config = dict(
    model='image classifier',
    targets=['object'],
    num_classes=300,
    arch='mobilenet_v1',
    widths=[48, 96, 192, 384],
    loss='cross_entropy',
    init='trunc_normal_002',
    lr=0.0029,
    eps=1e-08,
    lr_schedule='cosine',
    final_lr_fraction=0.1,
)
Rows from block 3 of a small image classifier, named by matrix and row number. Each number is 500 + 50 x the weight over its row's rms, rounded and kept within 0 to 999. All counts start at 0. Numbers have three digits each. After the name is the row's rms in percent of the matrix's.
After each channel's rows are labels from the 100 images, of 14976, where the channel reaches its highest value: "peak at" is the part of the image that holds the peak. Only what is clearly more common there than usual is listed. The data: crops of objects in photos (Visual Genome). In brackets: how many of the 100.
# conv: pointwise conv (model.blocks.3.conv.weight, 96x48x1x1), inputs 0-47

conv.68 106:594494520500503608449542485520501456459489487404526557497459420513471441493519560437580427430395532524522470582415491469501526535462534465517430
peak at: top centre (32); top left (30)

conv.62 101:543413466498469457539468407528502461446515489536517472468506490518518468592465435487553487369485440459491475590496553461541476459536626474435425
peak at: top right (39)

conv.42 093:482484483431485503547464478494444571579492561555508457460459415381556600524473479557504547617557464496490483555524554512447442475502458454423478
peak at: top centre (30)

conv.83 096:507529545461474508512567529483533510492500493523583466510459510510419462491435525492455556665504531451500499531588439446507529436521345495439498
peak at: top centre (33)

conv.0 099:470517398573502497538476514608520568490459531508555504568558530491479464523484569595503554507432579430438539495489611467502467534392496528471505
peak at: top centre (43)

conv.60 095:450437497580544467611460492513411457453389501486545477501523509459504473516514445506518478436525443447490479529537628465422423505535501430540430
peak at: top centre (39)

conv.90 097:531375513359428526545538454452505398455488531479555544526477441416510482522539470426486478434452491474521445584475434509498464462480513524516455
peak at: top centre (44); top right (27)

conv.67 100:458470488513450499431501455477412583482574535514488485449375467453417526520482486475545531516568402473532477460580604568447456483532497502570509
peak at: top centre (28)