config.yaml
arch: "mobilenet_v1"
model: "image classifier"
dataset: "crops of objects in photos (Visual Genome)"
train_examples: 30875
image_size: 64
crop_scale_min: 1
horizontal_flip: true
translate: 0.06
targets: ["object"]
num_classes: 300
norm: "batchnorm"
hidden_act: "gelu"
depths: [3, 3, 9, 3]
kernel_size: 5
stem: "single"
widths: [48, 96, 192, 384]
label_smoothing: 0.05
loss: "cross_entropy"
init: "trunc_normal_002"
optimizer: "adamw"
learning_rate: 0.0029
beta1: 0.85
beta2: 0.999
eps: 1e-08
max_steps: 18400
batch_size: 128
epochs: 76.3
lr_schedule: "cosine"
final_lr_fraction: 0.1
warmup_steps: 360
weight_decay: 0.08
Rows from block 13, named by matrix and row number. Each number is 500 + 25 x the weight over its row's rms, rounded and kept within 0 to 999. All counts start at 0. Numbers have three digits each. After the name is the row's rms in percent of the matrix's.
# dw0: depthwise 5x5 conv (model.blocks.13.dw.0.weight, 192x1x5x5), a 5x5 kernel
dw0.0 063:499498505481486495495491469488485486481475482466476476471472459454454466469
dw0.1 069:500485463502446482492439479459498507464484482502512505484470497515514485468
dw0.2 104:511486488507492502481542510476495485594516465488502506503481490525486507518
dw0.3 102:476492496504493475476538474466502498575470458498515517502488475493482518504
dw0.4 046:478487485491487528512494515497532513471497478482472445473482458466458478479
dw0.5 096:483501503516465580511485524472546508479531483511493481519483489485484503491
dw0.6 096:511446507510503506449497532516501450491526519497441497511509485473512510507
dw0.7 068:488443452447491495467482467513467476482490498481496502508482513521493472492
dw0.8 094:490482487490506481469472491529469462463508551485465490526542517481516521505
dw0.9 095:498489501530525515503521482497525553546467450485509516477468465483490499491
dw0.10 072:486503530543518466479478504494462477453480463467486484491475465496523511491
dw0.11 070:484504466492484493503430474526496481432488487511488468513474500498500492498
dw0.12 106:478456484504498481470488593492519504502509478503497507490475479487505510485
dw0.13 080:472471509509518450446455443471495488514489499494487501493510511510503479478
dw0.14 088:476481501505517448450441456491480467483483509498496498496511516515507484478
dw0.15 040:499506484478474500500506506515507487495498517496492483475493496485452425436
dw0.16 108:535492482493487588492485498489561490483503489522491484503487499496491511491
dw0.17 121:485492500496498451506534511498472548576495483497528511476486481494490486498
dw0.18 101:493504506490471528575572530493488499500488473478487493493495489493501505506
dw0.19 086:506495479473472495489495499498504503504508507450461473482491453497548560505
dw0.20 114:501497511509493527521540523493575550550520491516502503491484509502501492486
dw0.21 048:496495505509493449491503514509419470491495497452483507513480490488524521482
dw0.22 127:503508507511519499491478480481460443430466491465477501513522488496504500496
dw0.23 130:482480478487495510511503492490538589549507489501502493479479500494485483482
dw0.24 120:488478476472478498490485475473542567560518498486487495496496487480487493493
dw0.25 101:450488491503473465497505503467451515507517497448515505511509442488488494498
dw0.26 093:494487498496495502486506456518528560541474454481503513483473463477478492497
dw0.27 075:442496502519497437496499526509439499493520504459502499509490474503503503482
dw0.28 083:495492466458491482483451440461496506492467479516529513483479502516501481488
dw0.29 104:471485494496498433450461464496481465483472489502495491485500521520502482480
dw0.30 109:533466493500490580465495500489550472495509490516469495507490496481497511492
dw0.31 100:498492479508493499506476503494509553473505504507599483498501513504490488485
dw0.32 100:485500469482493470499494475583468511493496502518487472533473527482489511490
dw0.33 091:508508479485517496494524497485484486601519479502489502521490509502470512521
dw0.34 094:509492487508496493508474506492496555478502504495598481496501509506490488479
dw0.35 136:501501500499494515513510503493518561589535499500496491485479496491486483477
dw0.36 081:480471472487498500489476469480517533520495493459473482484496463456454468494
dw0.37 077:528524525518504525525496482486479461465461475503508510504497496469455457467
dw0.38 088:554491544501524544511509496493490463457470498498479479489510494483457491516
dw0.39 095:500490503530519517498513465509522551540472451484506514480460465476482497493
dw0.40 071:474487507515495478503519525518457469462471485491462445460493509506518494475
dw0.41 067:489494523511505459438471454449503461494481489498487495487517501525518508493
dw0.42 112:497501510479489488491487475544490491481475600504500504480509509506513505493
dw0.43 139:479492489475490498505499505536500498495519606500489489510522498492492490484
dw0.44 091:509519518539521521511524472496525545541479451489509516477458474485493506497
dw0.45 092:470461473453463501494494480469514529544518490472481488490487468480474485489
dw0.46 116:521486475445489526506486478490459490499507494458488537552473527498511505484
dw0.47 108:497513499487497503500508491526500474495537505528480476591473524510500493472
dw0.48 081:496508520515514495498494481485461442464462486443463484491515500483478484490
dw0.49 092:487497499491478522559560523484486495496479458479478477470472483485489489487
dw0.50 154:483491502505505494496503497489534555590543516490486490488487499498503501499
dw0.51 085:468485496488491478504539528509488520549534523463480492498523477476467463475
dw0.52 091:490481483493487509478474545459519468475572467518479486511488491507509500500
dw0.53 048:489508492505448471486508510486449458482471459480484494491463493496507496457
dw0.54 104:493492498477512490500477463476490547494474466464568508480470487501494505477
dw0.55 100:475488475475495490498491487495522530535551520505500509566516488475467495469
dw0.56 072:500521549544536485495504486469434458476482485504494487489494505492485485487
dw0.57 134:497508504504508499503497493496483475450457474461455460458472474476488486489
dw0.58 119:478483483471492488490484482544499495486492595504484495496522504479507490488
dw0.59 080:491500519522520499502503503498493500504501491509498502508501489460432433444
dw0.60 121:497493496501500480487498504502479473479492502499497495496498583569522489468
dw0.61 068:492518552552546480491505487465457461486487485508497484489488508493478483480
dw0.62 072:466487505492497499517521510506446453437459474497480471480505496491487495502
dw0.63 099:509514509497506490481490494485476494501496478482479484517517481490507558588
dw0.64 140:495504508495486486493491482520494491487489615503495504486507504502514502493
dw0.65 091:489461424463492490474496499540481488503513494503477471501465523488490516506
dw0.66 122:500486504492470591496489505480558507487520501508494479513502483482484495498
dw0.67 064:428495508515518433489490512512446506497509491474516502518493487501507513496
dw0.68 112:530471495492488573472495493490568476494497492524474493495490498480496502491
dw0.69 124:503505501501505518516509503500498547605531504499497494490491489486489491492
dw0.70 053:486490503488492469442453480522523500478458479497498478455460513511501499491
dw0.71 090:469466466449475482476467456492505506515521533516504512532525516483484494477
dw0.72 066:524501490448428507499495481452498499501497472513525528511470504514519509482
dw0.73 096:489482496510511509494512469508522550540470453482498507482471453463471497499
dw0.74 066:503521543536529482485491471457443455476481487502498486493485507497479491482
dw0.75 143:492487496490490491500534532511505538599530501503506506493491496491491488495
dw0.76 097:495492491487494495486492492495491485490489497486482479479480465499551593509
dw0.77 098:494481487492503513503521480501526570546473451479510515480474470496491491488
dw0.78 083:521508501512522482450437465475461465482501509476492501503500488491489480464
dw0.79 090:508488481496499493487552494482488483580484459487488504485485486505469512530
dw0.80 099:466515536515498466469513512500477454479462460492474493482465535503508497477
dw0.81 118:508502502511515506493465479468487465423453458480480482502507495494498504494
dw0.82 110:491512499481486490482589479475501470527494475495467496496473501479494491475
dw0.83 091:495485514513501511493514456495526554537483444486507511485441490501500503489
dw0.84 110:513484484492509486481507489492462476588497467472488521502485494524479503523
dw0.85 188:506505504502500512509504497491504541611526498500498494491490496495493492491
dw0.86 104:478491493496490512537539526494518517503482455488475466452458490493513525536
dw0.87 059:501495500420496502503487443480496496497472460489495504488460482498479506482
dw0.88 118:491495487502505490489520490486491485601478465490490508480482486507482500525
dw0.89 090:499489506528511518502516467503523554541472446486505513479460467479487501496
dw0.90 094:511523488446482486497490435474505517524469485510532520473476502517495471481
dw0.91 081:494496468479490511513496509522480486522531542501513545506492552543518475461
dw0.92 098:446496520515503483496529552569485471476482490515494485487503510521509503497
dw0.93 096:509505503501498516509502493490508542576531504495487479472470483475470468464
dw0.94 073:520519528527513510516510511504480477473478483501516530526510480453455456459
dw0.95 099:504498494506514487457425453473480467483489505482489508514511485478483480474
dw0.96 147:501499496492492500512529597564494490489486487505499500496494492498504508512
dw0.97 096:493497476488496485503479470484499537483478482498584480482480497507484479461
dw0.98 112:477501491509500473483530477473494488590476464492507515503490481505478511507
dw0.99 093:489491494504504496501475502473498534470483458497546469471449497502481489447
dw0.100 137:506507507515522505499482483489483465416451480472467479500507488486496502497
dw0.101 101:527511495464432516506478471452482516500506480485523526534476520507499498481
dw0.102 146:491513496488491488492617486491501484522500500495486494503502498497498502501
dw0.103 108:498507498502503502503488491490491486470476468466466457461447477479482470457
dw0.104 101:501511500490499499505509492530492480490530502521485474595464515502499499470
dw0.105 099:493506491492490494475552469470502461571472469501475506487490503501478485498
dw0.106 089:491488502514505495487509464513530567545473452484509517478466478491491496495
dw0.107 096:487492492494508487501480484475492554492483474472584496479476487502507502472
dw0.108 100:463468528524501483496570513488494512564499473498513510492480509510481500509
dw0.109 100:501498494506514488454442455480451460474485501483494514516512488483489483473
dw0.110 090:531527526527509529535508503505479464457455473501502507499497499479465459475
dw0.111 094:475472465458475509505493471456507532540515492464471481485495476478477484486
dw0.112 093:493483491491504501495517482506528572550471450481511516482474477494491492489
dw0.113 061:488488492494470487491504505457496482492480443482481484474428469499492482497
dw0.114 137:488490497504499519525532525510538557574541519508505507504506504502502503505
dw0.115 089:490440475497481495444465495506505460457498522517480482500507512473480512498
dw0.116 095:494490501502509499506469496493497546460480489483575462473480499505482492465
dw0.117 096:470474470459459501493489485490535552555521502488496512505510478486480485490
dw0.118 094:464456433449480495491483479478521521518501484476484495495492477481488488491
dw0.119 078:508512527507497473470491497513458444450470505496460467472497502486479487494
dw0.120 104:485484488489491455458478489500473460466473490498492488487491551544522496478
dw0.121 124:476505557584521460472489500505493488483488496502491485493504513496483484493
dw0.122 114:503504498508514497479454454468470445450471495475489508521527491490495496490
dw0.123 157:495503505506487490497495483519495495490479615503498504481505504506512506492
dw0.124 094:470453484475476486454490487477465459514534510470467507520498470488500497491
dw0.125 117:521511506484504502518503482488484484477518490488463501600501522484504502516
dw0.126 157:494503499488464530597552516495506509504493484499499499494496492494500508513
dw0.127 061:511511513492510513520528483510476432481448496495449503474492503477533505507
dw0.128 115:485482480481481501515533581562494487484481480501492492489491491497504510516
dw0.129 120:492499483492491472503498471592468501499495512522499499524477545493494504486
dw0.130 153:497505506497479534590562521489509509504493475500498499492491489493501508515
dw0.131 101:486487490493501501488478534464530509502585466500491502518466485498505507471
dw0.132 097:504493482511500492501479503492499535476489490499597479484482494508479476466
dw0.133 101:463477499504495459479544557513511519539513494486485491480477463473491491481
dw0.134 092:484495507497484475516471468539483495447495498518471440520470520478478498486
dw0.135 096:532487477488490588488484497493557484481500491519482483504490498489488513492
dw0.136 101:496478477458488516505507467472545563550505493481492498485478490492496488478
dw0.137 094:489484499490484507491506453503527558541479460481500511493496455467473492502
dw0.138 112:485499503491488470499538512500464515584501487477513508469486468482485480491
dw0.139 132:494509509493469530588564523496497505501488475498502504499498485490497500501
dw0.140 068:531496508492503497475496490505472429483501502477436502521513503460507523513
dw0.141 102:461482491514512499512494506518535585520480460486512503497492482478473499506
dw0.142 090:499493480507496489506480499496503556489501503501598489497497509504486480471
dw0.143 108:526454494499492572457496500493551468495509494515468497507493494483497509494
dw0.144 099:473482497514507477483496505514455462493490493503503515499483564539510479445
dw0.145 054:525515504513509456445428468499496491476494507517531495507496491510471493505
dw0.146 099:491490491488495494488490488489491484489489494492484478475477467498549592510
dw0.147 107:512511473507508485499496534454476485546552453495487499517497513502472485538
dw0.148 139:494501506507486489497494476527496497488469609505502504479505503509511509492
dw0.149 048:497501508480491489495492436501494483482414492484492502456504489490506498516
dw0.150 082:508518514497499475468471498497458441420487497517497497496494509497491492494
dw0.151 103:508437501468502530454501469506532458497472503510466500480498490481500473494
dw0.152 055:503511485444436502512482477463500510489494485501483457467486492484465481493
dw0.153 121:490507510493470499558578537494474490496484464483492496488479487497506508508
dw0.154 068:468506527527528464486476474499480483443438475511506489488495492493487483483
dw0.155 119:479495481493503470501513544514479496537578515493478493510497482468475477486
dw0.156 116:492498486495501488487517495482491482600497456495488508496475489507481501524
dw0.157 154:487481484482501505501496484486531592562507493484491497495497495493495492490
dw0.158 079:512447475480527498439498476491483475514519474461461486514495486477491491509
dw0.159 064:492521507496488455489493479490423471460478498461518505501506492528493492481
dw0.160 104:496507504491471537573558522488498500497480462488485486476479485487497501506
dw0.161 082:552493483482492580490484487474538494497511478503499505526500466490496519493
dw0.162 079:501470484487495501481493499469528549547535488466507522537536510503477467488
dw0.163 062:517498481499528498484462493518493482476521518477455482535539482460496540535
dw0.164 110:524497495518497494478538532488486475591536485494481511507491499487494498507
dw0.165 088:511503509483464495504483450459461453464485482466478496505509457500505506507
dw0.166 101:489486493490500496485490492496494484488487495486481482479479468499549594510
dw0.167 130:493502507508511487490494494501449436438444476487484486495506497493494501506
dw0.168 061:519490486509518482486469501514478455464512519486446471521527499461486529531
dw0.169 084:482505460486490508496507480471504500592495492475473485476492505510470501510
dw0.170 062:500497516513503501501449514516504486401505507490481473486506488486516505504
dw0.171 126:491496503498483524554573534484542536522498467513508506500491500497499499497
dw0.172 036:466478476452468456459462456460487502497498494487506509509487480497508508485
dw0.173 088:477493492490502483484501506494491495503507504485464479493513445426450472489
dw0.174 058:498483492496484469439442456476463462479497499477493509505491499501504493483
dw0.175 098:489508497501501483497495537451485500492572439494494481515481516496494488526
dw0.176 172:486499495482491494503497498522499501493506616500495493506527501496499499488
dw0.177 116:446499503503497474510535551573476481479483492516507494490500505520511504506
dw0.178 099:487484486489492508487471571464527494491528454515498511498462478499508502463
dw0.179 110:508502503515517504484447457445482472448468481475482499517521493494503505495
dw0.180 085:501508506486470512508519488478493475487524470504480470581462508491503493462
dw0.181 083:488476465428473483473475458483520524524507502503507508485478496489490473472
dw0.182 087:473498502484491472476539463467492473566474465499490516486471492509482488488
dw0.183 095:508503502517523502482452462463484464446450477478477494511520496493505510500
dw0.184 091:491500496496495517507493540491535505495490460494497507478434461497503517440
dw0.185 101:499503500493487488490483470523492494481454592509506504461514503507515488493
dw0.186 116:522493466461502527510475472511460475490503511478486524560474531513505499469
dw0.187 049:426429464493490475469490498494477487507509503482486505512500493489485500497
dw0.188 051:528509499524489495483508531502485465468499496512486458465434531515484480473
dw0.189 091:496484493519513518502519484495524552541469448483503510479463453476487503493
dw0.190 092:483459507502510529440497505524512454498505506485454508530511480468505525476
dw0.191 037:470441481503518455440455483500524486490510503515494493502485505507491488473