{"model": "image classifier", "image_size": 64, "num_classes": 300, "norm": "batchnorm", "depths": [3, 3, 9, 3], "widths": [48, 96, 192, 384], "learning_rate": 0.0029, "batch_size": 128, "lr_schedule": "cosine"}
Rows from block 14, named by matrix and row number. Each number is 500 + 25 x the weight over its row's rms, rounded and kept within 0 to 999. All counts start at 0. Numbers have three digits each.
# dw0: depthwise 5x5 conv (model.blocks.14.dw.0.weight, 192x1x5x5), a 5x5 kernel
dw0.0:491488476496492500516526559487495509560559473479491516520485486505500495477
dw0.1:522483475480494493511559536511488495549487513496511529447483470491503473492
dw0.2:505505510514518511505501482471497471468457462442445473483490480492513514510
dw0.3:466490516498491460507542501495470554549490498491558508494497494497477499490
dw0.4:497514495510507503510493503484467497509501482496494499496491452430444461464
dw0.5:519524527495505509488471410441514513507491491488499506504507487494488495494
dw0.6:510517521518511500471449444464496458441509481509501489500480511504500496504
dw0.7:504509458490509503491429494497493472439513487507492465514505505495464476507
dw0.8:489492490491488506514509496489489502503499502465483501509513434442449457478
dw0.9:508513507485499519487501496509484487484536484475485471594473509484490474508
dw0.10:504528523506501508475446442468496458443507478498504491501482507508495494499
dw0.11:504501496495495500494493495498502498494490484491520572595516498500497494494
dw0.12:502508505503497494504487496484491488474484496513473454489494582497443524496
dw0.13:457506489496494447507489500500442501488498506440493497502508443491506502500
dw0.14:499486532488481493484583485491489480559477493498487514480508507495500471508
dw0.15:500495488505504446443440466484481476464481488516506487480485513516503496492
dw0.16:513519474507489476516473510494489485519489495501453586469479491506478509503
dw0.17:505501497496495500498499502505501500497495490489514565603516496502500498498
dw0.18:504496490477470505499495462445512525534519506476495525534521464460476477479
dw0.19:505508490489492464463458468484479452442451467505501498505506496500496498500
dw0.20:487519492486505505489501496491498465488561465485451473562479502494498485514
dw0.21:498497507508499499505506503504467451453464486444442463490516499500493500500
dw0.22:550497488487491535471481484467497457471484488476480505484525450477492476515
dw0.23:519498475489469493512497492464482572550511477477526508497487475485468498505
dw0.24:493494489491487513492480490508457460484498519540525514503499564546521504467
dw0.25:506505491506440504504495479422493513499484438507510502492474502500499497507
dw0.26:450462471486507485476466477490526518496492482538542522516499475484475477477
dw0.27:498504513483488491492499502503517476419461464497525522537531493510527516505
dw0.28:522492483490499496508554535512490498542488518489499516430469519475486476503
dw0.29:491489494499506510498492490486468455452443437516521514504491480482480488490
dw0.30:489492509495493528480492501503606485471498508529498475502500487503495504494
dw0.31:490478531489487484474577486497489483559479497498488517479509505495496465507
dw0.32:500501502504506492493496494491503505507497489550599543508493513508500486477
dw0.33:442472494498478499500516511500533574503488504508531459491502500484474490501
dw0.34:493476494501509508516589500494500504564497473494500503495482490479470498505
dw0.35:519490483486495494508565535512491497540487519492498518440478521468485478502
dw0.36:503485518492473501489509490449477519495479446466552496472479483493486529524
dw0.37:529522505509505493478448462474493484452461448509513488484467495513502499509
dw0.38:485488475483485506487480491485464455455485508506496493478471539549542520503
dw0.39:495492475481491490501497503508531577566531506515506497494480492477475497503
dw0.40:506511485516496491478521499493490441561472488501442527484486520473502503500
dw0.41:494483510515516496485512515501496535472495488489601474482498495480505506506
dw0.42:524487488488506517487454477571506499442479521495511469487487484496509516493
dw0.43:488494500501495470469480486495488468462466466507496480468465539553530504491
dw0.44:503478515502475500472569492475486485574496477494497514513494503512482525505
dw0.45:513484462435468509495475437458500513495473484501521505496490493503492488496
dw0.46:468494504487477477474478503460493489490586471491502489535478506503500492493
dw0.47:501511527489507488488502499506494477479588478491493475552467503513519492498
dw0.48:493497484490491472482458467494425465462506512457491513500486490499505485496
dw0.49:502499495494485499500500494487504531607541514488491499498501493486492485489
dw0.50:516493475497507517489500491494492502612496481496503506499498518501474502506
dw0.51:502505493478462513511478457418495494508482458507505512494476506501508494467
dw0.52:504498495503480503506519503534506514491481564499500505478576494487515501547
dw0.53:498491485481478500504502489480500546598527504476492505501502479483501494493
dw0.54:510514473524492463515477506460466475506472464498457549476488504509469502487
dw0.55:508509489512487506513498502478474486531483489463451581462495493493499492510
dw0.56:516521520520517488477485494496486440443458477493455480502507483475497511510
dw0.57:499455490535522495458450521554503473457498506510489477494483504501503504518
dw0.58:488467575499496512480567519505508516485496502494535471492506504483488513502
dw0.59:494505514508498506497487495500529497463506502508449417509486487453483513492
dw0.60:515486495499504514490487492613511511484485514512517494491491515494500501494
dw0.61:486498505497468498498499493449507496483493434499497487498434498500500496452
dw0.62:504502502503506490491493493490502502503493482554588549514496517509498484471
dw0.63:456459458452451516512506498492478498512531545484486490484481502499495496490
dw0.64:515502500488494509494470462446475474460462450500512506488481506530538508496
dw0.65:490477477482510532497506496519596506510500517542501499499508484480485491492
dw0.66:515493486496500495507555531510493500542486515507486491450479530466443490500
dw0.67:486509520462488514482500442489531456474467503495469480508504494449485520493
dw0.68:497480486483535502469505497542498454490475520484456503482523468451507499531
dw0.69:480505492446502476492493441504471509507449500472529494463499470510481488504
dw0.70:496489490484478499506507489471503584572501484476500503494499491501493482497
dw0.71:494485447490510501488440464499541510448464504510511485486508478481497498500
dw0.72:498496494498504501486498506510511585579506467500507504502487501501490497516
dw0.73:494457481482487497466487488519504476493489567500482502488561501481498466510
dw0.74:506493499520524498499494512499484569465496492487577474491498493484490510530
dw0.75:500505508506513500502504492485501488491475468452426465486466481461500493471
dw0.76:490506500479473461498517493465445470520511489448454504506525485470502494502
dw0.77:478494518505500479492496491502480513470482489481574461473475482541466497481
dw0.78:505474478485514475471481504559466456484503542493471480464498502509517491524
dw0.79:502515534541548512520522517513447459479488504470474466481501499498491484489
dw0.80:490504493499498476508487501503449499482496499423489486494500428494510506504
dw0.81:495500506507505500504504499498466461454459479444450452477495504503503504504
dw0.82:490488503512503494491498619500495492495513501498489498499498502480501496497
dw0.83:502513479496487493509500493460488473545488477492436547488494524453501498507
dw0.84:502498480495478508498508557490486483513586463488478496520483499490492502482
dw0.85:497497498502503489494498502500504514515510497552600530505489517510497484475
dw0.86:485495508518508473484508525521502496485480492510499462432454525521487456475
dw0.87:506504505506507490489494495493502502504494485551595546514497505503495482477
dw0.88:478481487488480502509515517485531556557528474530527527512471516499502495473
dw0.89:512522512509519496445429495510503465437509496507507488506481503504496490502
dw0.90:501490474508511508504494509519487506497480495493500497441437513504508458437
dw0.91:467510527590512475497492533513488506494508478506513498480467507504478514480
dw0.92:511502480493495502479436484508494472435491510493488444481496498520481481490
dw0.93:508500492505440491523502482444481551517477466476529506495502476498481516517
dw0.94:490496499515497474494480600502487503474542489496515499506483487499500484478
dw0.95:508504502500497497501504507507509544582558523524530530516500509509509503499
dw0.96:485519547564538465468481495506500475462476480513497489495480498488483489479
dw0.97:485491500510516492492491488498500496489479474553566541515499535523498475457
dw0.98:458466476484482492477494495504459448476466496500500492495499538547526499480
dw0.99:482505517505507515491451495503545498420492505512524452498493490506495507485
dw0.100:494490491488487500498507498501490477489479487503498499489491521552592538519
dw0.101:490496504509514491490486485484504498495486480520555581535507479479478477475
dw0.102:477484499502478461477472477487440455462457506471485494488506486487493496511
dw0.103:494502479416431494493489472472508507518498500483487509499498490479496500497
dw0.104:522515469505497502510497504488489487584496495497455553500500522471498497510
dw0.105:497501505507510489493496490487504509510496483548586549507489511505498476461
dw0.106:504473504498492506466507501505508449498490502489422490492501497437502514517
dw0.107:503447499499496502431497487488499440497485501509467496475506514484497462506
dw0.108:470481479486488492502490497478490514533584530517504497505486496484482467461
dw0.109:487493484481473509512498482462482531567539507457464481501513487480488487486
dw0.110:481511539505509494470453486515527481446480499509454451499485516507490498484
dw0.111:515515512513511491470465474487491453448454448507494478481478506515501487491
dw0.112:486490501503506489487483485480497497495496494518547586545513480481483480480
dw0.113:498505515510512483482485467470484461436453481475470470476494481484496504513
dw0.114:517481497502486483486551475466460483567471463484494510507495521505488512515
dw0.115:497487480477490511514506487482511581574495485480499501486488488496498486491
dw0.116:495496498503513528523511498508498489462433453467471480458494470483501506520
dw0.117:495494488484474509509502490480499537599533504472486499505507489484496499490
dw0.118:518508470521487489514467500461484480520496473498455575495485492487473514500
dw0.119:518484475493501500505551517442495490533478460503511524450486482496501467495
dw0.120:511519500472499504493487420485498469459443494502484495486511491471507497505
dw0.121:496542507495520495516488467401517499512506479492474500512500487500501507490
dw0.122:488462538494470470481571484455475519510492490498524485506505519489491501516
dw0.123:454509488506501455564488496499471567484488498486515485493497503498480509508
dw0.124:481483485521494486488500605494492486502525482498487504502476502478491497479
dw0.125:505507484499495490494510501498484476596480500499468542480490527481508489500
dw0.126:496508514489503485486486501502492482489587469490491483556460504511511493493
dw0.127:518491484489495495510574539517494499538484520498503517452484521464480486503
dw0.128:488501455500485481503448506484477500441509486469497453509497469495464495500
dw0.129:494501489476481498506488492517471482503526596502486476492531515495480483483
dw0.130:495465507482471495465520478490498462526466505514470502454514512468490446505
dw0.131:505506509518501494494497488444487496500467422487502499485438500497492490487
dw0.132:481521485477500494505508474491507466557471489512436539482495504459506496503
dw0.133:511521484520470502504516514477487448528495468480427517500496501462495503515
dw0.134:516488484493501492504543537515492491529490523501513528433465475490504454482
dw0.135:489492495469466471496512493491454483519517528459460473469490489490465457494
dw0.136:481485488496503473483490499506520550569548522533533524502487504499492487487
dw0.137:512526463517471490515466531495480477504490486483457558456478499513478501501
dw0.138:492515480509493489507500498476487482553489486486451581491492500471503493514
dw0.139:492492515511495474462467469493451461474465518463468496486517467477498499515
dw0.140:505479478506481501524574528461492519554480487495495502461511515504495500507
dw0.141:491513511525482482503460438429487505475473492492516502496511478506472512500
dw0.142:507482497542461486477486536462473507486545471472531480521475479515481504485
dw0.143:497467500496502508443492503510527447497506519532446503502506520451507483495
dw0.144:498498492497506502487495502511512584580506468500506505506495507503493497517
dw0.145:487496488502492501521513505489488490517512497459448495502510462424476462493
dw0.146:479462502510509465464470513537512494478477479532502467470456510502462488522
dw0.147:506498500477511501495509475519495499588463496503494558488518496482503483508
dw0.148:495504492500492482488466483480462453422461489488487478498517498498504515520
dw0.149:492460484473482497468490480514501469484470551499478494471552498476498465515
dw0.150:461479481486504463486485494523455481485499540456479492504546462486504500520
dw0.151:497495494477434493520506471453470542543489483482499496486494503462484505500
dw0.152:515496504520512502538569461481477496535475503506454471502489520503492510475
dw0.153:504490494498477506511506481457498577567490495472507510490504482504492478494
dw0.154:567557509468443474480504519519496488491506507505505510526501479499507502493
dw0.155:505510512499468505509497484434492488463466447518539533523490488486504504489
dw0.156:502506526507504507462438456493507456432504492498495485498481492501501491492
dw0.157:511502511506489489483505485483479507540515495474415449471493523496498498508
dw0.158:496504513520517469472470480496479468462459438506499483473457511515507499492
dw0.159:481484482532490488493488591481493494487526477502495498502469497481485496461
dw0.160:498487486476474499503501487475508566584524504477497508504504484487499498499
dw0.161:493479532490485485473580485495488484560479496499491516482510506497497468506
dw0.162:454453432444454497504498491493478499503506496488493507511504490485507493494
dw0.163:523480462512487503484454511471478487498504464451485556496479473491494483517
dw0.164:491525573560511473473490481480478493484465476500515508486505508492503494517
dw0.165:478488485487480508512508490480486524569525506444460494498508474464492485487
dw0.166:517494513483448506495501448483499506485485514452496511497482435472502501477
dw0.167:468468481496497534542508478450479518548506458505519520520515518504490482511
dw0.168:517488482492498492504543539515491492528491524501513529433467474490504455489
dw0.169:476471478513522461489502532529497553548516503513550515487482518504490504482
dw0.170:480492504507506496507510509510486485474473491445442440452478502499499500503
dw0.171:481496508474447503524511474451487468469506466488475485541484524490482477498
dw0.172:517493483490500494505549536510490500539490517492499515426460515476485476503
dw0.173:512521492501507506522483479468486511459457481468498484474517427475493497517
dw0.174:472496540511482450483544507474466487504486441504515500518466511506506511484
dw0.175:513521506480485509501492488487499482481530485484453467588485498481495490509
dw0.176:505491503514533495498490511513480592468486502486549481496496497487500507522
dw0.177:492484478456461505506493462448505524520505489482505533541533483475477487488
dw0.178:500534532529505469472448460484493457450482497486486492494470505512505501502
dw0.179:513491497518538498472439498533525498434484505532517471491498491501492490518
dw0.180:526502476484466504514498485474498577555507485501500501490493473464478501507
dw0.181:509497500511524484471464476498491511516503492482455435442464502495495497507
dw0.182:495493495508512503488500515510494527482505493491607474490495494484489517524
dw0.183:488508489491497495511476496509499500444490517502486429490525508481437489518
dw0.184:493489499496511495492498498531495490497496603497486498495553500488502494520
dw0.185:501504511512513509504505493483491472468450448453449468476476496501514515510
dw0.186:510470487486535523476457486569538482476490494514483485501481490495487490533
dw0.187:470455541530524502493539500494513564496466489500527476495501487490499522517
dw0.188:508495481464474494489486456499500495492450528501507503453539499507494440510
dw0.189:494490502505497469497510509489511506499493482461484487488495438451458454462
dw0.190:550544511476446458465476495500497487491503499508505516542520489501518527506
dw0.191:502502502505508490492494493492502505507498487551594546511494516509500486474